Rows from block 5, named by matrix and row number. Rows with one number belong to one attention dimension. Each number is 128 + 32 x the weight over its row's rms, rounded and kept within 0 to 255. All counts start at 0. Numbers have three digits each. After the name is the row's rms in percent of the matrix's.
# q: attention query (model.blocks.5.attn.q.weight, 512x512), inputs 228-284
# k: attention key (model.blocks.5.attn.k.weight, 512x512), inputs 228-284
q.157 113:110150112115150092176112167136098127220150088058075107115145163145103094150129076158082118126187152120169148112114118123136117148162158153137131091125161067151084070160101
q.158 099:109146055133176091082122125155108122155140180102140096157125185187083098106119144159135082156134134126085142122118136160134103154080133157178089112108137093103107137085201
q.159 100:197119093139185166098098122120148125200151207100162073171174108124082121128109098088177155097095138099099134112129117132159094110142083170141088191110091143105121146101157
q.160 087:123136103219165094136194154184181133127101158174149126104196117112104141068178182099107155186074115149076092185146158086149106163159129155176061132119173138128125117145120
q.161 098:146109157140135142122076143176084123154187160136139101160102140142148092135181051149166155164147128116157108158093133171101191053094149172109168137151072035107084152119088
q.162 092:111102091120075135085136169142118180165107092133151109136188162144117170166163096183110129128112165146111139116078150140116109126109113129169154137145099166159124077081078
q.163 103:083128171163162071086109115182124138142170151097113106093110167133136086125134099100128173122196089154152143150096098169107144139101166136119152118106126124089137163128106
q.164 104:125077167123153102132138093090098139148162008136110157178100114118170123127150136141182143157093159107147131104112090172131140146150144113147114126128096136185051103063128
q.165 104:141107101086152172159162141084124071131169108040118107194076080081127152167176154156174147130163067116116079121181153180112117148130089164170074138176113119139113154117106
q.166 107:142075184153074176117107147164117078104088199128106127108132138131157134122121070109145102136158130079105071102154135105082090125119169121084165160172128097148121131117102
q.167 108:166136129072132131152165130073172138166133124136095172137175156137172101128107144183130088112094207127101132087105076115120134116096127132075098152140153134113145098163122
q.168 108:127148130169154177154126110166146151133079178150136107079125193115169149118175118154087093145082131090126128176155157152120065155113155109155143100148097099160127103129080
q.169 101:135135100084157127100107112099094148093115128157148115113166121179143156081122083152094184163130159131108135056100149153132142094190092094215195104080121065083090154116115
q.170 087:145141044178137185101135119122071156102078081142073154140117144080117102068155140117142140097158128150127153126155133054171157152141125079156170109160150154170153124095140
q.171 110:162103115047059166092138112118114115115188127101111125155107137101155152132169098129156149182111163120116082131197173101162087127162124083129130146156122149141179135148163
q.172 104:129132125194125107183155150143165184129144095201116165101198104104077124156140166143129189160106164110101118172120063101123131134167134136109108153111176060114097080120137
q.173 106:062122238168225106145105086128105107124129140187133079140123193130167096125106076130103086173117165098156114085106078100057163083120157152129137075116116155111113065093125
q.174 088:161065150129140088145097106147158189107121076213122173114135120099123185140195114134087118132100141066138158170110133136187157167120170106117198080075115117151099109112130
q.175 101:101139121089116112132145115112145104105086140148153137193118112106128149146171084112155091074117106144110120151153128124191113205155152091069093140127095117131149188133123
q.176 113:148149070243121123128135109172120148084069145148122131123185105162054142129159146075140183170135141140154137169165159074170124184176139080195132091088164075123127094077137
q.177 104:166110144167108096157105150083126137140164151133149135142070139085097105156133124148155119170152158100136080094153108117134169112117137142151195114162130110088079139166164
q.178 109:153114074140166132104158154115130120177160081127114129112120120105112107136137154148113146106101126161131177162170143142139142110075113135112077108119146109161081132146115
q.179 112:156153090053168156139139081101120128119177129083190114128182111151132126074104122180060117156081149146096038146143170144165067101109104144169097142132157113124166151156117
q.180 094:144115126141013121133099157168116123115091157122130156124126121102140173165143117109075086133134127100144119187125156075146078154129080113118145122172088097115148124120135
q.181 093:178142054079116164149175151102126113110115143065078169101088134108159101167146169120108156144152099131158141105176147103154123133157097118047078162145121095151141077149136
q.182 094:193138133093163125048079096142121116094134111130178082163157094213104113145119149110093184106149142146151143086119141122116167087162123172180145149096136099104087184131112
q.183 082:109131099073128137146164092128079146182197152089144145100086124116128087168099143184149150136093120104120098098108154132126085108124099149139157156150119147131139098180094
q.184 087:105117173163106099143111113107105111116138181120123111132123142170131149175122077114187098132151076146083113138072105149044066134092142131118096094182121141096114131136150
q.185 090:101129088175155078118131100117147213092125098122093162127094125076111108122098145071093119049133157102109128100164129127161155182121179102153206140111128109097164081114098
q.186 111:151128119164146124206131135062113145112155077136109142114109103078088147117140152175187136133093164122106093162127160121115205100096098131113111101112122102170104115137207
q.187 090:165138149107125155166144147076118115102105075105114156167174149100144111146185148099108102118105125133173147124134160143147183144123125109090143160060125170183143066124110
q.188 086:093121141197174162109110115140142120122116097076072098099065121122101113159120126111104128133161098093128156156109114203121142147099139171117110093134093138098119129110113
q.189 093:111116192181167118142121163142103122128125104114147093183077096168143166137144105148113149189169123126109068101133141220114134099115100167159134106104104110139093125152147
q.190 113:120143132229113062102130130105160161083129115161083142072153136128094078125178091105131091161122132130099152118132096162107154158097125106087154063120099129161124066131128
q.191 098:188087149082089089136169145149147096147144154088115126139168178095185131067147112126101113153108130135119070187163106099183075099147110069174091092159138159126143131097135
q.192 104:102084115205099144173112150102077107094118109144127179093113130138147102126183150110143150142133104104178144107123172104123099116082127106175182096178147164180109095135083
q.193 090:076112112113157140088130195136114204145155121121116104160176157169121095080117194090115124120141097128047091155127195158142134097118112171111141113158143105106180193124147
q.194 094:126116080184121201160145144095198158144120144116156135139145164144149147115124166079112142101086148123098136172093097123104141108138185172105155153117127160111119127152121
q.195 100:175144167107125166156078117134169135113105104193141174145067115173106134120131123170132100128166097108149143130092109103109140083105097145134114120156075110155113066086116
q.196 107:123174182157163105146098105166114127103185089160127103102142172118165131167115136072140176091116140158125183133105104116175115183128153202067112144108202082131114087175157
q.197 101:117130155133176177103125158095184145102109138128097156138117098154151112158147123074092072114109155146106139104176130114162117112156119188072122153102130113153088157137111
q.198 092:101152148121180097096096146130170188153148123142092098141072088166208082106181153139055150119138135053130158151107094129110114165089120094076097118131141114181106101075084
q.199 100:139113027064149158120102148114152226131139173151162170152091093136107121080104109121149151081187146158132121135092139125100138134137051136148104170111076065119127104095152
q.200 083:084089103069096141100139152088105171110130122170139141136090103125129078161164234128119093104135178070128068134133117091131103100135099130090118160172154096095175132085071
q.201 106:108135125138123129091130143156115124117177106113208133119109136122064133138170137097146073132112163119107145107120113112189091103088160112097136147168126110117189127077116
q.202 080:113190150137169085166113112086130079152117157115180143128096173095162023156162116131113119134158173134115121154167112106138138157093150084145103142140097088177119116164041
q.203 094:185131173099133131102152130107127103089129122140110112170127132126139086131127113165084114124148082116132069087123094162157089069142143113128081105192131167129130165111056
q.204 089:193127080117133176149186096126083165141099102106084131150063095151092180142118145185160092114160138146105102093191175139091118144134108149152137043109057122162154110139102
q.205 087:146091128122089109126178194075101146135150156130142152132131129213121141123094126110165108158101122160099121137063112187151162136135146111181131136139148183140155140144112
q.206 093:131147093154187130094181107105131090140169122146157098085153173106123146114119082118106100087107145104140160163089134109139112183103126154148136111123146138139154072052123
q.207 119:159128079153128195126119109113112148119157093161067126138144109099114122137116149144127104092140079162118140121117106146125142113178099136141165120121164112087109106092170
q.208 088:104111081123103153133154109159111106127103132144115185179154149115104138092149102148172111105173128147134143162123129105131113123093100109133160103154081138102101096038102
k.157 108:126107143106108139169148129112118140177115155104074145141139182132113056158170111066116110160124160131131171135140118169196123171119132197137208102145138156147107129145104
k.158 093:160170122099086112063106151139077107170136167161100103022142157126148142114183185105129126168098161106140108082121108114120104106145126127142076113138103161111156125097161
k.159 091:140155092135101169100117107120093118182160148158182132073129135118127204084152169138127135158120109069119080089126131139130115068102126124168066145161095176165178107151104
k.160 090:176103106165137125118115154115146142107136052086194112069123137097128161102155114151106130171153081108131155122156153107156118102097111061134163072145123138193200096114108
k.161 098:158166131160109127175090108082148171104134167074123130143145138128096158175155094115089145151156125140098135118147113109132164119099124180154138133114041149000120084114115
k.162 088:166135112108135147135145171067083088075141152115113139130126141165162142114096137135140144158160195093120094128082154099082191131130080125074184162085170157178105163108111
k.163 102:100166149103155133155137145125121119096121119108155103090142147147148115143101165091173125103118152204108121131116097067155141110141116096118058186109090123122115156082164
k.164 107:120113208089133143092141158119088067072146149117128062158144184209097109131131103095128160125125149175112199147145117107121116134140169151112065113058140169115030086141165
k.165 102:128098123120143095220089138134110088154105112134086119196161117101123073129132127135119129139112094149122196159147136144122131115132190154166156076104160109193177135203125
k.166 106:151129137205133109158096108105176125105110106127187134149134141129150117052181096143141086186172129067060126097121130158165143135101150106134163141133139082126058109105088
k.167 107:106197125058149145119178139169132107139157186150097157111081109164110130189143126125111181132134076185164127175164080122122158142074120142109106183129143162107144143117150
k.168 098:118101159111113145067134114133109085077143127050138192129148123166144167095124145192132177179122142110136107111098082112076135148106097110153196149128149118098071113104100
k.169 103:127098143115078104154151124138074130132147151182114073095120128134135128142115081094182165157160154133136121106137134123095121138087171185164184158096156133103075096135161
k.170 085:172077162211111178094114104136137091105100076133198123096129069160123100108088135172133098118117177152133129106134117134095017175149134118146173071128163111161077136125089
k.171 110:163111145216082119144160114094199123117111105117164074189130103164120135092147115110130093140180114069163160157141116133079140189147173170172140107041153147175111132162087
k.172 103:121143098116100085087123137140163158125143162153118094080133129139123184123164106147075135152125085172194160162170163160127187138118115118115119168125105114160122127099143
k.173 106:089131152110150157085138092094119083126150162095143133102111130162087147163114161071166148153099149171076154097104117157123159146122174145090101109178153138086086119096164
k.174 093:185107135162134112127146189134086064098144163104150132110147133139168141125070127175136210161194122136135160124146093119027100115109132073117118079059137092102104107119102
k.175 102:184087134179163110168120113148159112156108083092137112191153145078146155139132102185091078108105149137163141135138134150168067141091131154135158124120126114137146125134138
k.176 115:163097088159110126126137167115126146133108092115165107096139102113165139075117130146137132167134124105136152156194156105143123127101123075241171095132128113168088124127123
k.177 103:092147121086118061088134132156114165128143070175139103120158123153056131107236120110122133133111110135111093165158153154141136139132180115108106157155157166121092108129102
k.178 102:130154144024139147131144120163074095111137133121066164112131111153116187111113166161149123129084133182150126099110103086116088096148138163162107128117156126078189108135174
k.179 118:159147128099160126119084147142110119144143151103155151138052089141074145122127168113146109097130091058168138117152160134132121135136168183114173127132178200137192131159099
k.180 097:123155087179174142152110164084175090126102086132152143102180156112219111111159143149131065163148110113092187164137089121186164095137110076160143127126082154189144143108103
k.181 090:162164121104123136167123127152158103139103149125072152101074125064187142138098148178110094111179092083122143117122113153111115130130148120156164125133094153105148135161094
k.182 093:098111146088117067159126134134153146165108088127103092101096153122135131125126098118202164066142118093106149110111132138126147128116179152120125169090118157110078049137138
k.183 081:098177136058136138161094124127141121157145134099095091160099056128093127101140131130120085154123162097161103162078159120106168125173106138121151141143163149083167101146103
k.184 084:096157094139161154150105103102050111144079139136158159175123153127127092202108179075150124144167152158123087140119145152197175100099102150139141125166090124127172132101160
k.185 094:143143146134160137090092201179123088109091106196141096087084086155095138117108114122193201108128150140176148130139107150072111173135158047100097135139170111140103130157085
k.186 120:144125102146135125131070104158104106116159172152088144164111150098050110115135101127082099181114126180171106132163122098175073103115152145155153109094072141104135113178143
k.187 092:157105130126152126154126158156121101109119145089119164187114127122235104068055115155097158134152129159081158106151089065090089136130102066107112119104091115104035078167138
k.188 087:177101126158179131108141187115032114104112154108116151146076153130123141151076183088152119153113134119109075134138146140123097090175138074099062040187123089082157103132107
k.189 092:150114130165118148147143171083115140079140112105132139153123160121123131138158122065128105113171061141090200124187134124176127124124161104179117105114090123120152080111204
k.190 120:138141121151184167111156154155085060103129192149129148139071124136095156100066134109166217192151127182144128121160092118061126114137111081108072120120154113102109127118140
k.191 098:100108152157104139142174083114139122120188024119150111130190172106106113098199117103143048086141126062108105136120173098150139100097155158129121131075173170224137146122108
k.192 101:190146138106130149137129123102145112150108117138089119111107157169130116112130138127116094153117074069112164149148119137114162121114107082118175137147123191144161147108110
k.193 088:107110153114081145141167116142108198104132172103131106115111096101151098119119151173167145149153157102114154121203162162098120158082146155134127158122141129095080152096079
k.194 097:122163122143129116159135097103163088120124109136158094118139181131126126097167117143070115166158174118082116163126193057082130134173100095086123122070096127135077146143103
k.195 104:127183099174107139144115071149092076135148163095176121130168128176139117108096130115146129105028060194148129141083144139134142112132074091122103121114146109181099088150179
k.196 100:131111122090117121111171156136123096101135120158092106110100172117149111148192133183148102147165159093114114104171074155161121137139169137127110078085157204106085133172074
k.197 102:085103168154127114124107100143157153102100148165102147167113091075086146099147157139159105110123161132147114141166136170097090144160195185134172121104159123148102117127138
k.198 089:099184092197147132063196101108137098131088141110127109111137197101118162115155147152099154146124107120154176096102049137059117090094141100116154081075171170097191122136121
k.199 103:083112152153129161130057127088103101143119184137117112165171093170125140117093145171143073123064160179102122098124164171155130155115080123146147184142102105147051154097167
k.200 081:164119155147140114101127105123104168146145142113093098150150151111175167090097103104169138069124081079188133170129095139110157111171123145122134119147142105212113158101113
k.201 098:113143121154135138171111120127160114153107134138141137119130084166161097129152110118125116130103080146205168101125170149125081077173091090147156089063132074143112133133089
k.202 075:104203077131177107120152130061094101125097142141129136131134147094125240078129157077095111115180140107111106138150079163069103094178152102155131080136081103129136151126116
k.203 099:135151167125153161143128146124134155134124139134084144143120191159113159153184139104148101081139097100174113143146153139075097112177117137176098121150150093215162130141086
k.204 082:106165158107169102161145104065082142132141154128084144109163117125094095123101155154137134151131110131107116092125112121133142131092092097106167147164169154120151091125146
k.205 087:117112112128128193186132168083131151167154141086103202149090105156126156163152169075122121133112127107143164154145214105138088144098103128133150094112088085072131131113107
k.206 095:092161164111150165080170126098118136104137144139126169120097169103207152159109136152109119132102136082056142122137153150140128101089199141160170172111135188140128173106134
k.207 104:106109183097108141155106112157122130077124154143103130149060095178159119121143117187164088134160191092096095097147160163099128168096185149106072178156160182176135147128108
k.208 093:101193073087121121106096112111196139093148176148201097112145149139161122120070131116128144080116129172134101130157172172159078120082129134169106157155103139068071160054087