Rows from block 5, named by matrix and row number. Rows with one number belong to one attention dimension. Each number is 500 + 25 x the weight over the matrix's rms, rounded and kept within 0 to 999. All counts start at 0. Numbers have three digits each.
# q: attention query (model.blocks.5.attn.q.weight, 512x512), inputs 285-341
# k: attention key (model.blocks.5.attn.k.weight, 512x512), inputs 285-341
q.158:495541540465521490492450462512566503476513500492501491491493466523499496513520465463490493489522480472523477518515529514486483535449532464510504441519447512483436523502459
q.159:468495517463505511463486458509528488493473533494463514506498481581516498543512474540555512479500504530488540549495503530476499512492528525474496461489520497509467526524500
q.160:491511488471486513475514500474508508509499484495506519468523470501512542516554502497447481522508502472516524479513513486471510512493522478504492494495503533511511526498497
q.161:453498511478504507570536503509482488513505502514465473525465524536482472516534466550511471543483488508504472521511480510514486507482547499526543504523499496534505469488491
q.162:476506520505516538519450494494537481527550527482546551489503503457492520507479464492460516510494491482469513474493524519500502466527519486505494514476496488490536480522477
q.163:491494510498483512540564507470495486517512509458516543473471479472509484517475482534514488510503511484516453525512517509522521526489522515532535503492531463513497513498529
q.164:516527471525527502472503533517463467542475473487527495523520481498488484493526500501506501496463486487492501535500480525490496496476516494515496517504490512521477491533516
q.165:542503532486480503513489484514489522466477500501520452480462477510536454431547489473472489517488505481494487538518516477490530490455508462505525468535467490493488450518468
q.166:492502509505520521548501534523539511497497490513451495533500528473502492483538501502514501476447505509497527475472490502452522469541497492494507470497524493495432539449487
q.167:516486485552488502520475524529534488553491471448490520484554507490470525527480483453530500508560503487513488463486508508515469529501487420518490476499484548489518495517510
q.168:488486501517496497507508484588514514561536539526502548503538544471505512534457422505499459504513476512535534536530549466492537507546537531501530502475511525472547537501486
q.169:489512491531515515493497502521478520526494517501493464520516500501517525482503479459484506492498497512446506503447499500497471509505538507483465503503509506519512450472472
q.170:535520469486493526478502498482475535521488478545513493506537516478513519545513513487485509528458499515552486490439477481491509450517461501481527520505528492511474547490494
q.171:502513490450522510456465531518463500455497512528531472514517475483503529471549493477500565520527471507481508492520475527470480448538495494494434481464514484513508491518477
q.172:493537486535503514491505519496527478518503469450466485467520522506514526539512517505487493502571497470492507490483493530513509557525513495520428489502479495498517476456506
q.173:557493485534508512470552522490522468505487452479514496479477479503489493468478494458523475482424498512504459540494483489451522511491492512471504529499492545527536478479496
q.174:485531501519528531489481502530508527551528513516512517493510508467477500502511462523496497514499491506514564532489482477499506471545513502471478516500498519504535519504515
q.175:524483483494531476520489505490483496542467518544496471536505509471463492465492519518500509515519494500506494497518508526477507474504522548500474504530498473461440518542484
q.176:512529440496515505524523468528494503456513511485490459512546472499533526500509496510484462513499477505508564478520496467502524504480546519482474506499476511543455515456520
q.177:523481517500508490473546476501508520483478461475478463528509503557491471473487520443460505476515514480465548466438504489490461520495494447494480488491456558494512470465508
q.178:474477507541487526480537484552472463537550495546486530472472523497460467536518488485471462503500537527489442511485524486526511557488474456502529484482485507469573482485490
q.179:514427509528481526461457530531432468526533502519497445468487488563490505469499454472475537502518448468490523487494499499493520475490458457540482459488490511439510479521460
q.180:495486492471515509525454513538515533521511503502522539523527492472509511521492496510495485507552524496490486482532498502520498437540547517486503473507540512493482523534499
q.181:479497495500481515517517509528555479502489486553518499554522532503543478516554493526483476517519507533479474474532536509490474486494480492497531503514494510503507497490483
q.182:476492504492506497529506465523478462501493526478517471531490532495477494473467464512488470497502488482453487533504513509477501498458525490499503463524478563484471501486507
q.183:514496540505528479491513496455506494493503469519504508492473527549490494459523487491484506493512522495478489487482526482519473500500449491476488464476467486473522468484499
q.184:532505486496491502552511489465486509466479536433500499493471467494480501469479516483510513495483521507481499476509489501489511486475507558509507485500463518522442465495491
q.185:499535463503531534504512490461536502544495484489513496474503521521512500531498482479492507486485518484522495500453545506513506490531462440516520479501520522503528495492522
q.186:542513453523469484478508507487482521505502451530506518564492456499494462506548494481519514540429461516479500495512489474524458531459464497495485523480505494497474429537522
q.187:536508469492528491525478486520517514503468482497526510557523509459528487514519485536525431499480475503504514495526504480480483531520527499493500510494506512530507520550542
q.188:455474510497521540514517486503470481493504482495502474517467534529498453521527496513504457498452493521506489477514537481494515505515511490507536560504517526504507485490516
q.189:474479515498518520512497523528470485489546504471498464487454462508484482482517482527488489514486480459471509542494509496461500495475518533512488503499487502496486474482511
q.190:465513453512501577500529517492490475543488518455519539478484491490484470555513492462488499525473519488500490482497492472523531487502504487487531475518483537537529501460499
q.191:492494509503485505483483525511482492509507484539504522493541458486493533478509496451474544515533502509490509464503442534504496488506492474504501494497519525497520465498473
q.192:510424523493529539489510513462474546541461501487505495563514515516466482476518477497525490525508501473496509531512501489510484493479476500485501495532467465463498536499539
q.193:483471469501510514476536499523468484525515488480472481503475513489529496473521503479469497519501469488534502519508505473496502494494491490517511517512524529531510495489505
q.194:496491523477542475523523500537507530510510521510553450496500524502497504556502500537478500520509477445500496489474529510507544522511517499507462482513472534502533550527485
q.195:497510482537479514517481501494511510475471517527521473515500503501507525550478509515536474473496510504514550481467501526492518549465518499482506530495513496462490517483508
q.196:515473510507576474553466475474471554524489525524501522500459509495514499521527509468500490521494509522510494504531543480489462480495491470506511490527493552491490506515497
q.197:473533470399506478516479468514446472511516471509499523472520516498446517473531490462496522489478508502487460512511492476510489508506527462522509558456526504499478493518487
q.198:509517483532474527510486504518493539463526494503482476517478504522469483495512468453524479546506476491533518528469469487505523507521505554507522484470483504483452456504501
q.199:504520501490498527507499511504508452481462516467506479539496528512514513528460512485446529479491478560498474505462496505487512523527476528490514482463518503469486489534478
q.200:486523439498478518485469499510483520466509452495485511517509478480484492476537521466459510504503496526488504539509494512505465486490507518515504525492512503500506528493498
q.201:463494469543459537485462537506489482456488499507501513525527510519507557478512522482468476494501535536475483500475507467502491516464467489509494512493543484513507522536537
q.202:476512489489478511514504474467502493492498541477531488523516505493476473509515483463462520490515489521456519516517485493516523505512518507502481504483477480485481486525527
q.203:517493449519500498505514502543484468471495499510484532503520487481480499459547495468508541487487528536477531497543496487473505497494532501521502526522528460493516465515541
q.204:495553475497528484498498510488489493509556474514468543481498491471497515498485488528543486520499565488511507471505487517504519493490510517510483527460514489466510468496485
q.205:516465482527510471507499492512563451468505491521490502499520501527474536479460503503500493451520485547496494482525514537496520493497495507482497499517504507491493518504496
q.206:558483489555531482479481506507457495468480477480497509475481502515514513493488452471520496490513506473546499555467495545476488510441481527489498514488456539489491494489492
q.207:492483542488549467461487495518473526488450455531453496457499503473509499517512509500491535475522491523494466472531534481436489513470519509484472480540504525518520575476451
q.208:495540506541502503491504534523517467531475493474497432472508502506535515510481495482499514545481489502504479495461474481475541519495472527496519470487469477500512543495515
q.209:492557480445458482512523490515534498516461516462514510526478497513487451517521544472496496524483481489500457532477484519512483517476503484547462472476500468510493537481466
k.158:500491534497521469537489505496513518513527510512512489515455535497490463545484483468482501464537500509538522481499507542511519467492499504523556499489515510536520492479517
k.159:527497505503514524477505486496503544543497507498483485514501496543494509531503465461510483510513512525519499520511539521522508513467489558466548478462493477516507463460530
k.160:491467496520491504463524518482512536518499539528472491481487486504530501443516518503480485516491520479519497502460529540544459487473506479508474500538457469512520483482444
k.161:472470506467529499471496476494539449495499487516526467500500525503525496475489511531486484469492498517551494507458524482504497513537468499516505531517501540466516516555487
k.162:471533489502495474482437491440495501510508518497510503505528514474480495463517487461529483518511509486481514501539493519519509482493519511521534473514496521514557497490491
k.163:508537499511511523514517501468531498484464416472543500534488536497512486462523526496519494464504488495522484508481486502514517513492472473532532561497572518480533540522483
k.164:483503534445534504500517512490476510471523475508538496480519486466468535539477517508487542485495479470502524499484462482504509494498488507476465554484544551506465502534496
k.165:486408502521486474521521484504458515493471537529503533474480450495529485510465525502501508473483474525512468494476500540499489487551506496535520549475492467479498458517485
k.166:502493459528475464511473475493525528512499521556457547523540550493529484522503508487514514490514502519522477521529502480522535549545524498538538456476461533454463501500547
k.167:525502495503470480479531462536484506523502458472540505489471502514490499517490476531508503492500499519440489465587463489506489474516529532464487520488490476494519494488483
k.168:490562476523523512440468503534536471492500482522510479522470502510524487493515523508500514523488539505521499537493489521516518486506497489531490471529518504516517508545480
k.169:503462533477465491505492482472450474514538476452447470482514503513474486565501506516513502513497506545482517484518509522462475483507497512496548513506508444526520494487532
k.170:485461454524502488510492555497517507511534512525478531525514507494479482532505518530468527543480484450504493489475539483513486537491510481469491493521477489510457548473516
k.171:483470499476505472505477500470454580508517539547478534525502524524503488547475527515519475525529463480461523555489493490500516504549465503497476511491454505515501434547524
k.172:522485482482468501478527502520520505538500530464509514486518477512481526475522436448486531521480515481446532481521493507487470491504488549463468488517501498464482498482471
k.173:499555476451523528478542472518547500480526465509476500517525512490515524519508547485490527484491481502527473536523472539547554521505525457547486547475540537516524519529504
k.174:483502462534535494500500502473488486467498488536517481526520524471497509520474486467496535522506505480473521472493529506521489510490524500513475486533543537504473500495539
k.175:495449548491485474494512506470475499494530512522485480482431506507512540536464524497527506494469448519523518503453493521483515495563489488474512545498502535485480474507523
k.176:502478509486405485495477557482513471538512509525497431509480457495427481491510485462488530526480537468489521505448524478456497454479535481491462445517513443480481472422509
k.177:503505504542452494482495473542490499534552515454495505483533485449471539507537477467501474487529485566484502483537516489499531520507483502531472465450477472466546532494513
k.178:503487510473500527478526496524480459460481483498521495512508478493492496487482485482481493523509507505514472515468504483523480500460495513498499525547535499538505492489475
k.179:475517535453516516480475459475515541478521569508488471504489472540539530495524546489482477508505414513493493510469489533525493473449496483489510506507441515502560500524459
k.180:487514496515464452514467513457501519506474459523546487483503477469517496469508487514520514497514471513507490521503480469480467494520513523496504482494491494478504456474521
k.181:513440494495467455511511511522507487508448480508509518507522486497528453482533479531553508494513519504483465516491509473501461470500493497479497511524447505491478473495511
k.182:482519520473451517523516496509503478475473475460538478489518467523499500520480532481528520507514490529532510518496506506469506493536521492528512521490507492479501453515474
k.183:501481517505502513494476524496465528516499496477485500519553463484499484515518498476503484490493483507477530488552486487516480491501464540473509500502507492498543501506497
k.184:556506524495507493529519456450494501496526504482472492509490507504513503485483541502535480475495512503538481483522465506512504522489511501510536556498507459535543498523493
k.185:504500448546507492498496523471531512516502474463496509517519478482487507553564489483462504512515506479456516447551464486544488518481488501497483519522531479520497547454537
k.186:467496548481513473500490505520445480509542538554481511481458444485500499514488465513499554489451532448528509460516485467498491490474512495443420474487493493505443505459473
k.187:464479499517512461512502514521482481493479479559509512489481532463485474492535485502518564520481532472498527493503491461500460496532514501474476475495503513517445449485512
k.188:482507491540525527495496475495512473480457496555518498532511498499516483488519524476496495491457533482552475504475524520533542513501515450518517538504538548541487489477530
k.189:472497513482494506516511493481514520484503522564513509474484501522496521453500499505477523470492451492550491534438513501484491496538491507522525543454549540499516475520472
k.190:524526457530538493512515471503495504528491489474482545530506485481473497478511494469468503513478583419499481436545483472560489501463513514517472530520564466548471510505535
k.191:514514504483484467481486496475519501500525507508509495482494549498527509505474557503501459505542493504488488527481497497484522503497501456536480525523465509495555489504502
k.192:529491463548490531461492464526503457494494499544498471477507523499519511521463547516434523483540505515508495501481489515483519471492492488549496518524460466498489469540473
k.193:511497510479511482480479479478477504529471505509497502520511529503488535500486504517523475478470511482518501469524482474522488547500510491552468466483526479507518554472550
k.194:527507506445511514465487516534496516487552445483544480459509459498495497531528517511479522510475512481515474451506526482484533511519532547481496509492520483503488500508535
k.195:511486535501446511545439516494515501487558538545491502475486496476482496494497490440488501507520500504510457507503502533438523470468539533507503522496511547463483483559442
k.196:475489484516487517470544491515450516499508461486523485506483505497512516487503495511453544509497510526493538501449498466494522475504456453417503471485524474556546486503525
k.197:497504497477505459514535468492515530484474505492474507534483558508522480477504505527558491502520499519507515514501509486544518529517452478496504465540533503555523488453539
k.198:507501512503495530508460496484497497496564491517506487492498497481486551505491470447496523510505470484492490490522484513477454498446486480509516495461533495546494518507534
k.199:517473522464511451570472531538523485547510503467475492510540491515500510532465469498544509484476505498463474492522498496481473492513525507522531514479501485495492552562489
k.200:500507543486463490509494503488482475514509514480524501486509537497504484507490498486472491514484521489492474510494508475537516481461497493510522514527507498455493536481517
k.201:471515505479469485521480521427540543502504536481497502480495515551484491498473493466509461489478519499509494530482491484508478499487476519539577467485484541506515563499459
k.202:519505469501482487507508490502498543531493495502506499563506514522500515492525487497510496475501492506485479477505505492506497523491479529494531526495496470489497515491524
k.203:487488486510464533450531469455531496475455542512466541490506537534509473439490449483545484494477513496484505542514497498526540481480481499517481460477511534477495497489457
k.204:517478521515536460511469492462492517494510498513482515486528492485469525501507498527530483537500465511487523515518488508489506527504526492473502522509507504524507510487523
k.205:488491483506516476471479511501487494510469498509491510479498478472531488517507499466521500489496507520512477544486492547514473505485510553527543477494479506454473518543466
k.206:470497518530486454476492506522476480503526509488504476508472491459493498500475510487468481531502487525524505501496474501499533523495514483504537519528500467580541464498542
k.207:491488501522472552488533505521524562547492505478543496527501513544511474531480519524464495522480531488485514527511480511470539499477509459479498449501488456559503453497492
k.208:522492520481456484508514505508506495490517527495463531536529531545489473497487471515532505464478507526479508486493539469490492492513543467495521489499504506490511495479504
k.209:448493524470530463502484523516525428452528504491531491478528516506488518525474468458516497522501507497514503441526484505487522500516516505537501492501493428490485560452517